config = dict(
    model='contrastive audio-text model',
    loss='sigmoid',
    encoder_norm_position='pre',
    encoder_activation='quick_gelu',
    encoder_inner_norm=False,
    encoder_subsampling=2,
    text_encoder_norm_position='pre',
    text_encoder_mlp_ratio=3,
    text_encoder_head_dim=32,
    text_encoder_parallel_block=False,
    text_encoder_inner_norm=False,
    eps=1e-08,
)
Rows from block 9 of the audio encoder of a small contrastive audio-text model, named by matrix and row number. Rows with one number belong to one neuron. Each number is 128 + 32 x the weight over its row's rms, rounded and kept within 0 to 255. All counts start at 0. Numbers have three digits each.
Before each neuron's rows are labels from the 100 clips, of 14848, where the neuron reaches its highest value: "top examples" is what is common among them; "lies over" is the class under the peak. Only what is clearly more common there than usual is listed. The data: synthesized solo parts of chorales (CocoChorales).
# fc1: MLP up (encoder.blocks.9.mlp.fc1.weight, 576x192), inputs 0-95
# fc2: MLP down (encoder.blocks.9.mlp.fc2.weight, 192x576, transposed), outputs 0-95

top examples: note G#4; note A#4; viola
lies over: G#4
fc1.521:123127100121168154120071123087112160119171112170136164129161120134095132091189147136119092108162073134041155172139104173106094176113222125138136137154126149215150090135129112108128160137110195113138143149067078179158129134134094129117112118135115042110136047138077115097100099094161158096
fc2.521:126153156152119130060132130145151142226092056098175085161107069117124121136152181098169140153142135138116100112091029169107122125182153130105173105141097156129144150120129056118080092168158122136088093114109163126116161151180144144134157159173172132128118134125123169115135104113116118186

top examples: cello; note D4; note D#4; note A#3
lies over: A#3
fc1.399:188123109173151152144139204118126165121118154132106152111102168121116150097142078166161117118067093130118184136122152149120060176127134072177111166126157140136169133094108129158139143080090166085140199100125160172151152137086114148115096111089121124112135113170095133143147090115105187093
fc2.399:095214156135103096122150088185073104208098096122161126123054161122124112157106129070102127114145168072107093152124082119167148099135125060120143168154127110103134201175132067148082099118185120139058114119158144122115149145144143064143153149188154129112126128127137156117129142105102089131

top examples: note C4; note B3; note C5
lies over: B3; C4
fc1.242:151118074094123109122101188134116110105122115084094140138113163162140121049107132108176071084068058126075151128146115140125035127051089164142165144155065049129094128117069130151110120173115105160172133100139151158150121061112120137095148177147141142142102123139094130084079116160164134050
fc2.242:114105140129148150115094168080082142154141104164099138098147127127085129224166158131206129144137135135145158144131132137131174146162109087100173149140142130157099191089195090139131190117111103130142111099082101036110106096127151124166148122155116107107096138141151177062101175110101128172

top examples: note C#5
lies over: C#5
fc1.500:120064145153174118111142236148128181124106138124146113078131109196112202070117132121092058130107145123133161158104115128122079144062110121122144167124139122131131119187062122153108166131129127126109115159147114176136127115147109098142076102112098111150103185145143126099105110169121099102
fc2.500:093159094147139122142125146142083110131154107133123193128133132141072121152157129137161139141164088106113122135117162153129186121132133134139119141152164112136101186057117094122163105102105152081156150078080141067113125136079132116177244113105156117109144124158083111109124122140176125094

top examples: note C#5; oboe; note C5
lies over: C#5
fc1.573:116121148136104149147150120127130165148120155158157128096140151108122145063125106145113084133057135086149143080146127141106088136092118155139157136158147095134095142167007136139139109130170109193140070066200144137082120125152147167103091184157106102143076110170139110136103084166119170120
fc2.573:106152138182135087108081158127108134110130088087142133140136138157110159199117176116142199166125043099127126083142125138120100100139130090118160107117139175161104193017077070183129187139171150126122100115112117155126109153095129083135179063080087151103140143154114106117107131154118120127

top examples: note C#4; note D#4; viola
lies over: D#4
fc1.564:128145127178152148125109166166137164113112123170088120103117157107058174136162056141107161095074162158122160186117130128111122137102149098162102154176133163150163125177089131170137106041136132082138139164074094157139169106110115133104104110142131056109104092112124132194108115082147106143
fc2.564:119128153085116109096141077153075103114182103080151149151113108142147091130108131139157159167193104133153125109122121081144164133125097109123175100092074105099103092085161121072111068164117122193091120091150114118098094140157137102150143173109126166163128152140137124095160152137118172057

top examples: note D#4; note G#3; note D#3; note E4
lies over: G#3
fc1.308:156123120145137141192151177115189115105158162127096113119158103156094185100131112149170090073133098169132119136179176190101097144127132196115118083126167141153149104148104184123112206089092200126157174148111116148173091084067061147114122073137139129064171094130074137087108098087121175108
fc2.308:104126126106129142116106125150132191156086131119157108097064106080136100083110107093135138160127108118123116142120139146091135151112097173085114196131120119158123195135116131124102138150137096097091105153182172148152154209097160107133113145092160132093116130166169156073133167155101149104

top examples: viola; note F#4; note G#4; note D#4
lies over: F#4; D#4
fc1.168:120133089125172180119083120084153116140141123175115144127141108139123156099220154157110134119141045161059143129117122168103064191128201147135135107164134151190156087093093128157147144135082188116137143143056109143181153127140117144122091089111134058108122051131061131076110078123152153102
fc2.168:101149154165130119047114106151152135196111076142159107154096057139122121167155163095154150178162109157117128128096038150140150128141170138134168106186067138137163098132127070131085085162137144160111083109089130121112162117186122127128144145176199127122098110098126146104107124110110104155

top examples: violin; note A4; note C#5
lies over: A4; C#5
fc1.105:171094145093093199148132207114114125115085154166174108158127144125127129138127100092123100113068116107147094130146127131101097116087112149132083154149160124155128127187015150088121107135144061154105085105162120092151134061182158161143000148087126137128091137158170085169079101108149150122
fc2.105:105129102168177059081095124100153143114116099164098174121122107161094153125114119124091126183146079111160150116148155160126154121093112047120118148140122112148085224032190083178164157103120168113139152111129121149092118150065127099134192088117117127135134112171111116078116118158104136109

top examples: note C#5; note C#4; note D#5; note E4
lies over: D#5
fc1.530:133086100198206116137132149153149195112133112160122086097135129151060171102166118149163149119109145186132121163139125189117150172080164169172096102153120174175158119149115127125118122074112114080165173128107099144143155094107068159089172086135138114129109079118128069132127065072126115157
fc2.530:149112150085101109116100137126171125160098102096170100094119084183135133156101194106105077149109140146151048123161130143118111117134142162087152095074136097157115124097147106102104166176108112144119104070141200162134089126107126189164117119131187155113096129128143135106119144137119171135

top examples: cello; note E4; note E3; note D4
lies over: E4
fc1.375:191091105149169133175123192137136148117174160127093147062113166154108170113117089140154098083120127175141138191168175140113123150093136129147104129096178118164142125152111187111117157064059153112149184151145103133156084069051076159106098087119116127084114131163100110141099094090112152092
fc2.375:095138140107112119153118114212149132141076136128109109116140132118160104099092120064070092125118150137122093133127172143082129096124037139049120169125111156132135158127114169173113124130175111111141081106160172112130143180144170145084126132109153140065177153119154137085118179155148110174

top examples: note C#4; note C#5; note E4; note D#5
lies over: D#5
fc1.276:141086100194189112148133150138143191084140101154104096083129151170061164111155137143129119116131166156119130171175117168113139174063167149170078105136141185164135104155104141115115136052122124098177175107130088158143121089105072140075143075139109096119118104108126069113086087061166076132
fc2.276:155135137104105147096080150116183123185048127112144117101119090183140136087139163110123070146096101122101074112115140150092069135118145168059161147100137104148129152096146096124128163171109100141118104116130220157152128157111174187154133122083158126101136130165143169094153119157093148142

top examples: oboe; note A4; note F4; note G#4
lies over: A4; G#4
fc1.429:133090152106110138152135183094139160139110128110106116141117157136102104207106148139183095159138128106179106101153137143150116137061128164104163121121118089126145082242106139085125133175127093120106095147091126149056068083151158088136107117179104134124128130117153113138159066157152108117
fc2.429:111127060137108144146118173117111099061076132150151138111135108184083159092148116156106199172163062077130112161152133139144171152128091088119082152158151101140120188120098079170182155123161172140111115137133106160136099167065135134130137103116130137124157149114121138029029132134128104113

top examples: cello; note G5
lies over: G5
fc1.445:105097129132084129076119175147121102148108153186115118127092128066124169129143110125182043085063131114145155166134121136112164137167108114119048105118096084111124065137053148133116114138109129140101150196121124093175131103161111054112058100125168145165125111102129113149072116153127112072
fc2.445:126115095199157155119089121127092139125108093095137142126138124167114145124139153143152144154124146131152130120168117174105187114006120131119128137112151093156093184053195090123161149134126103125110140029135123110143111162106130150108157173138090136081138157098141129121171093148065153155

top examples: oboe; note A#4; note F4
lies over: A#4
fc1.148:043120127129094198141153174176163141145104118193119110166124093097154105086093161105177114113143070083058094092124147134106100136086077085117116153158094094162158136098022161125113149125065121183164117126112093140105153156138126131119153170119118074100130102204106115130166174080138117132
fc2.148:137110135123187128113081112100092151143118099153101127093143107198074140199164112150159153145116123122127150079161080143125133137115143102147161118087127106172104154159169102102134142135182103093096126110144198084159065044122131100184100143123098142120127170086103112122065147154118141107

top examples: viola; note G#4; note F#4
lies over: F#4
fc1.498:131137085125176175120084130091133138110150149131101134130149115148109178113199131172152142107126052163093189147135146168101081175130178162145126111155124151160157090103087165150125150127065195097155153132067080133185150136117114146123122058104131072106139055141059106076103088118152194104
fc2.498:095141135163164175052076118125107150146157098125144143164112066092113132165173112108137195168162053155099129142094095151114132139190171166156151116220058156186140104112112083154155103150105133108145101166076088106175150220147129075105129126124151096096090101098113118089125145161139148105

top examples: note G4; note F4; note D#4; viola
lies over: G4
fc1.443:161056140097108198160089139112137161122110158038133162117092105113113203125127157150149169124130083075160119180132140142129122117095116161115135154101109133137143095189089139123129115180131111156124124159123106091139101131132170070170098127142093121131098109138149166122121110116153149118
fc2.443:112131062119161109160146160108168131123118114144192132088148129125084113091118126170175152177132159107167140092114145169149187159109118095130107135145128123154105144136146104140154129137150157111116150024108146159040165088064144157135206121130092131124168125134128093075055126146088098133

top examples: cello; note A#3; note A3
lies over: A3
fc1.329:115085130108082160109127184141181127123060140210110154069128186095149177109181127161194108122094095154107136093171165131106084132196064117145135171128098122135141112179000118151129147168109105117072121079128064093166135128143132112116045119185130170110161104122127095153053119147167121096
fc2.329:102147104168158114168129185123061118117086129104123113122131120188118108126138160117187142156145069091163123106130134172115134099076118143088105097127123098125095178125174065178158171105113131098190125231106137087093151132086126139107160116118133144103162147149125084094171110140104149171

top examples: oboe; note C5; note A#4; note C#5
lies over: C5
fc1.243:120079072119129120162080123077108141076133139190110187128184158115115121102170144137092089109090118112094154139162113182124106147063221113167071161148192129193140090100117137146184184126113161067185124105083094130128119089140095117101090104136113063114125074128114093165089095135200128124
fc2.243:143137142159161164092118140204161137193118062070153066096109086136131110157173123093153148149177158130095073141055094124044138142171115108104155097079078189144139155151136101099090063131145083122101126139158152170108130120162154125114149137113130156110117168165146121075106148143100117158

top examples: oboe; note C5; note A#4; note G#4
lies over: C5; G#4
fc1.345:114112108134136136153081092105123106108132133157103160121192133126125133138204150119091105107100092141050154126174112194121085142072199141150117134157143145187164058149085137159161167117121195111161113121085080158143142125131095127078104099140108053089116082134099089151091111111206122101
fc2.345:208138160129120129126168154201163102180150102062132091060110100168120144161118121075169114119170192159140062159119141125083140126159085123088159088057111151136144153147164122068057113113134102162087121129180161152102063087110118135144160119129133180083105171170127126090107154109092128122

top examples: viola; note G4; note D#4; note F4
lies over: D#4
fc1.259:134095093109161155140069150099144123137128111186117156110156120143121153087156142128106120122117033138078139145139157144091119150128171176127125103161126144198135074084100143137151170143076191130144130118058102182201147133125150118141073042086128079071141058116081128104098113132150187109
fc2.259:150176118137118144061112150107152163197098152125178110177060084130149123126154134134215161160104087139112161101082064171140115142107163142142158151136133120126155176111092080172084133174112141118091117073125183137110175125130156161168163171121189133122110125164113204111130089134061141168

top examples: note C4; note E4; note B3; note D4
lies over: E4
fc1.239:157078113145120134178122127113178127131139157149132149076157127144139148146133173104112073056086151164113115149165124194112095132094147157127113128103190168183199135138112135154106193112131174096137126137127146188136074079095105132099086072135147113062148098144130116103045120142158179136
fc2.239:124161159108098149138136123153149107193123133122104077167151082157150144075128135117158156139096097129105095081091148168078127099150103154025154075119128142093144208093089114191124154154133110134137088175099135109132183136153190177143152138107079130104195160118117191153173126134116090194

top examples: oboe; note A#4
lies over: A#4
fc1.419:140108172151133140116106131129116181140131157115128134162091104117108156062113126128130029098132117154145157109151134143103072154151106130118158128117105089176162077082079111178145143138168116145125104103139097098165022212145176097166082117131064131138089122196107117109140093132123148108
fc2.419:089093085161152136104101136106112152117040134127106171088142129098102147172134106160123161137117118140159138130151096156119130147127112035143134137121129116138103187094128094135130128141152130099164149016125195164092105074093122140142180133098129138123133164126099092110012129177121145139

top examples: note G4; oboe
lies over: G4
fc1.5:151150081099142164143087139099093097118165197091073192136174202087146119065135102149109078079102109114071149097134177139092048146121133050136117174095163129136141119138119175177166153095132154082133136133127139146086112142110130114097126109061070084101179124211084133165137101153162143089
fc2.5:083185183168101072118180091168121119144067105139136105128112137122148110167122116095153172133142171104185139138113117105139199073139069113069160120157090110070112150172157142148089090111195104152071081110146145120093198138146173123118159169182166148129116153088182151106148156127099097162

top examples: note B4; violin; trombone; note A4
lies over: B4
fc1.204:107114077114120114157080110066131117075130160170109168122186172134118122113142145136107083080088103124103159111183130195150102144096225128173082141146221105181139080130114151151161219113100181082180129110078098134110130084128095142115122116138118079124139080119097104168083092120170121125
fc2.204:170143159179162139106147154202165134178139096070150085086090082130134141166162093115158157144173154186134092153081111119067147148154082129106169088080076188124154143140143120097070063115126098146099149132172158165135108119112127128105133125100139179101113166170125110102125139125077156128

top examples: cello; note G#3; note A3
lies over: A4
fc1.219:097092161110082137092138181156139138172066130224149134090141197097159137083127134109132103107090118127066167131114183156108122147108091105099108167157118106151111112144005140109154128153126101158120164107136097159158111180162107118144085126153143121091125145114113089154105108118162190120
fc2.219:167109121160205137141115156127101134135146100102125165113130085218095140106151143130184145154126071123166128080141111169136162096107123132116164095098139099146099206067189062168133179105156098091133125152141176121099122114109125133130144120148097132090148144135152122065188134107115106091

top examples: note C5; note D5; note A#3; note C4
lies over: C5; A#3
fc1.3:123174103094108167167104094142080127109099142225205088120108136212132154154156145103106071107132104098156105115134135131117100131123131134125167181159102105155098157148041131157148145137094133107138107061160085115176170120179114136103099117129137086115136160123085089093095087112122163115
fc2.3:118101086138154085149124178114114183161127142118087170164142078094111102148146137131144141150142100165156145136154138177149130145117053117111138104127128089138080138043175090126136158118124123129147139131092114012085124165140110126153175131149139127116111122159130160028115133145084149122

top examples: note G#4; note A#4; note D#4; note C#4
lies over: G#4
fc1.177:130129118120142113209123142138109115111172157150080176103195205125088147105126108114086100073128118162106145179187170176106122129107152119116126152156149171156200082136100145111121144063140215133140125134104079154116114106133089119098090076148107068059180065140065113135109112087184135098
fc2.177:131126200078081061152170137179114142136128103112129148114124172093119106185068124046114117119134214107186093166182132156150161065131077111069154142124132079133114148163149125096084126112190124164075058101141146104114098133153112118149143144183152151098081143107163145115100162103137101100

top examples: note C#5; note D#5
lies over: D#5
fc1.8:131061111186146126169121173126180190126103110168133085115144096165079180098148146142162100109058136192126135152132123195110142142078143206153079077140165182160164119150065123151102139100129140083151130128097115162148149085117068200120144084134135111136143064119098099089096069063155115168
fc2.8:140109122138138144081122143123180137154111107131163072130092002143132136127121165119159144188137095166142071109116097116139125125125119197121141063114111117123092144093119077103104139176072085147145131128149159100123099164117127134165139126125146179149058139136148130086167158143078163138

top examples: note D4; note C4; bassoon; note A#3
lies over: D4
fc1.222:148102133141122112125183157095110101116118122145117144119096119152125146077141115073084069115110036128194149083134117101125085144059074195119125156081157087158120096061042123177182097081153138171145142160130109166160121195143144077082132134115145097131105157163132092106117112131158177139
fc2.222:127136154169157105073177153136172095110188130134109188117138039228134100094143119102206100159174147090120128097158162163153130124105077097110113110161102114159115169140097076194137134088140100118179132122131079092143127075126095155165131112139123116078145156127092140080105140127099083122

top examples: note C#5; violin; note C#4; note B4
lies over: C#5; C#4
fc1.568:139122098117077164122127244148137168127166156180150117158133103155137130056147086144084088067094136133140090106121126129073070135047120110099136139137137122129138129164033127124152107206132090130151090101162101139197123093156116117117068135122120151137077095161114111119082096129107229102
fc2.568:128145156151169090074088108110147140127137112135096178100104124135126115138108148110107158167152077139137169127138134149126071107147091058133156140137154125143085205000164071204153163083139120105144146127161118155081077110083098135132173101106143162129120138167096123059090125160147130157

top examples: note C5; horn
lies over: C5
fc1.359:174084093148163177158104198100159151080164159146074157105156146143106166071165120158135097093090121166115165191138150148086054153062135172152094142152158165157161100148112145139158149103096160100163165129103116163167124103102085157098113061108104077102159081155094113113080099095149158132
fc2.359:170098091164163156171104170102150155094161166147089149091153161139090178105163099160135094085093121163101162169166161179094088162113161157161091146134169164171163113155102155153148167081086165085170167153098108159179097112087085139096093081108105089084151089159082106117102083088157171119

top examples: oboe; note A4
lies over: A4
fc1.396:136093141109107201134082044120151134154106133120124143136133097149130167150137115119077054115095139094098131153134114153119118121106087109149142107184136129161141098113082101146116103122099109160128129150144094143183118125152092172178056069121095139134094139139106159154207083144151142143
fc2.396:185098120147166141111123234113093121125085124112159176138137109088091145124137124132139099164133142137147128108136112139121092091162096135143153103062132134117092154000102089151149155139140122131155143055134155154105085130104127148144166138186099152125104136163159123077071114151121138113

top examples: note D4; viola; oboe; note A#4
lies over: D4
fc1.538:115106072139187175126059123069104158075158133116126196108160132151133135087177119160104104114142068149066187138121131117115110195122179105204116144147114143188125039142121156107187127131117165112156127137077084175166140156124110098093081101095097069135121088164116089137125122144178150075
fc2.538:079106134079155139087100106151085151114138076126131144116158126119120062089130117132115148181193139119119114147102139031119147141107113122113143141123052114143079069157154160055138062158140110157109111103138104163121152128186138135124106148100145127188106117123170103112097183162150110075

top examples: note G4; note G#4; note G3; note G#3
lies over: G#4; G#3
fc1.542:157117091122163167156100153106117097103171165108105191095188174132132118048141119149107082072127124116074146140175169144100077156104154090134126176081153167193145100098133176098158155107119151101149147126120099191148085139104109106113109108088070069082164126201087109124127130136186168082
fc2.542:090168115156097101095156125099105151140122111125186127153106150129140097161143189110183155138144172078134129132146054127161155132109125067154156132107138098131117131143134118072099120130152101120078123062190138152084176088136109134177170175190188119146085143113162137113070138138129083147

top examples: note D4; note D#4; note A#3; note B3
lies over: D#4
fc1.30:131147127133134142155128132100097085108163153140071204112150219102081173081147072133103131091125122135119168165186147182121110137121153077141124191160158114182147098122137155139126160053123217125130148115096087118170128118102093098108156118137068067074133050145076119156159088092150134054
fc2.30:136064127072126107124109155125140131081106136178131136133127100189157095135089132124115103183113125134176116141146152098165139108054082178123098137128120076124071101107128121104161132154079101163152107037145132076134103100137124161130094111097162165151059140110182101126112189162109131092

top examples: note C#5; violin
lies over: C#5
fc1.550:165114118156107211092106157147138115128151132067118102135101147170096165024103123136122094109125130152135102149151117114120069147025133158109152121146111148125102113235095122115102088150162091123153088095148148119126060102145153137080175098137129165116120117168141144127125122128110156127
fc2.550:093128115141151120153086113142119098128168113146147194080114140142124082178122139102145158146144079073097154105101134138142149147115146123138156123100137122152124175120132072178142138104123156123132157098103119200063123073078147119169178102137119117140140146141128108093059137155127093175

top examples: note B4; note F5; note B3; note D#5
lies over: D#5
fc1.11:155144084128128176121089151114071138107174173126126202094096203083140127088148063125151117115149125106099180164118114145145095166130152087192106186120171098192147119140149152128136172108086157092128196120152118137138100110050120090123145126112096104091129114162108134178118117160092154074
fc2.11:104110105129139158093077085154112102132111119113140187110068140117166088150131104086128113184173140080117109136108133087164139137130123085168127181163099089155104101137170091141182114134095072125130122126182116073115092123122164041125131160154115115108044156099163118136150170174102073093

top examples: note G4; note F#4; note F#5
lies over: F#4; F#5
fc1.112:147143084112157184122074161105146107133103167120082154126174158130151118062176128148124096137064079138073174091115155178090048141109167069139100186119145185133142118071089159210173161124143148073160123132099134136133140162127140151096096119076106066132196116188109138133127112138145197138
fc2.112:106153193102083083138157102160148084151104129113122102117144100162157129184090150073113133135139150127177087116134152134117188044184095141034159076130094128097139131161110155156095141151169128189119033124126161105122110128171159113118123159166159166082118143090160146102140172142118129143

top examples: note D4; note C4; note G#3; note B3
lies over: G#3; C4
fc1.549:149060088135161139153123161102135170095152144097111114088162117167105135081150132207138083121103144136125139115119171129085122171139120139136084124085157145142106141102147194095169136109084102070177211133141119164157090129074108146116101088049074133148174151185119068154135120147141160113
fc2.549:101143130137122127085134131157133122138085092114164075152108079132162087143133136127139155189148122109135108093053106052129163110145074123128136091126091130089078156122107131096141058166130020131123136125190141099118159148155185119130141149119135170191107212105180123151133175194100092164

top examples: note C5; violin; trumpet; note D5
lies over: C5
fc1.52:143111107147154142183114153114140093077141201090081193094184190103166127112133066137129073073105127152126142093111174125100077151129106117132112159103132148102142102122110180152179149109112119130172145125148138133148086107097136113068112115072062123091189158164107093176153138150141166106
fc2.52:083132150142123113111177097145103078107123113127100116148170103120164098138120115131138167150177147096167140098106151088147178099150053095099128087133088112059089131132147167131155094123150068167130118172158072079092141129152161078107143165143082161151115203101165094134156159185133075143

top examples: note C4; note B3; note F3; note E4
lies over: C4
fc1.39:176096108186123114188120161130176156085120155170093117069125152154124147093144129136117086061098137177137131169163162168102114147058132144153069115119161159150187112104126168173113145079131164108155139100128139152119090068068085179106098064144132114078133105137127101138058106089126121141
fc2.39:154105183161123162090148135198152132179153130112160146092078092110133126137123173057168099152167146127121072155130093152118100108127072122117146164139135108145126186162129086120075090153103086132132139144194147135133062166114119096143109137183164140102051150135147133053137139141086139118

top examples: note C5; note C4; note A#3; note F5
lies over: C4
fc1.58:123073084176168137162105138123152156088125179118129105115125134093136128109144087135152129126133121166123186109140141129141137163121143171197090131128121154146183048103068157128124127105113156118146144107141116116183132124108071136079098124088136106125142109163128083111151121128131193101
fc2.58:132139159124110104148183107142108150144176103133158145090129119138090150148095167111168095096128169127143110161197127141131145091110093173089145088119145092150120136137146085092067158118137173153091096129125123154114114063107092136176143116198159150081099094124124139081107133054131131114

top examples: note D#4; note C4; note A#3; tuba
lies over: D#4
fc1.138:190130127100146136170106135155113161120169176123108150100113157147122173111121091150156134069105121181101145167154176152086088167083128165121132143096127133162195104156137165142110148116116198126121154142124130186161141086056111199136090101083149127043164090175065146126100112079121169083
fc2.138:103073103195158129075131124156141133127119115127175105134065086135140110184135119149187174177167150106160135109092072076157180139111103143173125089120097083112088131116105112108136073139080065127099158098182119085109090116113133069154155159137123168161034171111164112129139131149068119124

top examples: note C5; horn
lies over: C5
fc1.220:166088081153162163173119196095156161094162160151091146094161140138110180087170113157127129080096110176106168175151156159093079157095156171152078157151169174153151107140118148142155149096088167095163154159108103178201123101099103148081077061122113080095156082149086104118108095092158178094
fc2.220:168095088162165158171103170100149154091157169149089153091156162139091177105163098161133097087093118166103164167166160178094091164107162158163089145131171163171163108154103156152152166081085164087171167146097109161177101109086086142094091082105105091086150090158085104129101082092156168116

top examples: note G4; violin; note A4; note C5
lies over: G4; A#4
fc1.436:129077182115139194139118099181168131144111115197109145109131135105143166178178146137110107115116095114141095163143120139135148141152108168133099121153155102160164098100092125132178135149145150140098142123136065140200075120112136114183000139139157155126121111117121106167144097160162132176
fc2.436:094145066141180109130118200099119138091055100080112160149148115123102158123125111153144136157110169142159121122153159179126142127164098110098084084123109100115082196159120099154156148123160147117137108081115163133090186165099118150109229065112111158110122152176118111143097102138099139109

top examples: note C#4; note C#5; cello
lies over: C#4; C#5
fc1.471:125102089117097194129111202157123151166111122121137081139130130111140148058123076139182054074089153122137148117167125125116114154011100155119085132111156109132127112127027119105101110166145112141135118047111159108168116090153113189152049155151120125162091133147139112183130112169133179097
fc2.471:121145126140161096114111082127136113136116117126121172127140138112086135192113133126104160175146062113124136142141145176117087095115121055129158139121161122142091202014095081187162178115122130096133136136125103109077105146065119095144195090067100149116145134138126125127072108143132125163

top examples: note G4; note A4; oboe; note F5
lies over: A4; F5
fc1.449:160118088106150163161080153120139115116100154110078165103163189110138130068155130125107076080072138120059151130166175142095031146108148050140101156111165140173158119120144152179169169101113152104154135111094128179108101159108127108126092090081080067102163100192072139121137114131174158097
fc2.449:119183151174081066145177112130152141146063136125159054127083129171142125156104143107189148138110150142172141116117097159149204084136104171087123123124142125070148178146138122176054138110152114125106096117150191142106184112109145158143176168168189146125144141101169188104131114106073110215

top examples: violin; note G#4
lies over: G#4
fc1.408:175149086183170150160103152132141122090150163114083155068165170148138139119180079136128077060128140181090132131129159154078109159106119090142087155098139212150184118141127192125146119061128131107180152125146116159128099118088115122046155091087087114075180134159094099170134121136151147129
fc2.408:119197140103076123101139150097104078141141128157144177175145154122096164092125121148140158127091090096145176084149138135169090101125144078106155145167156056086084183090127169180148131139128144123113100174084146140159183124139145151192160145139113097151160128107120190152139109152132108133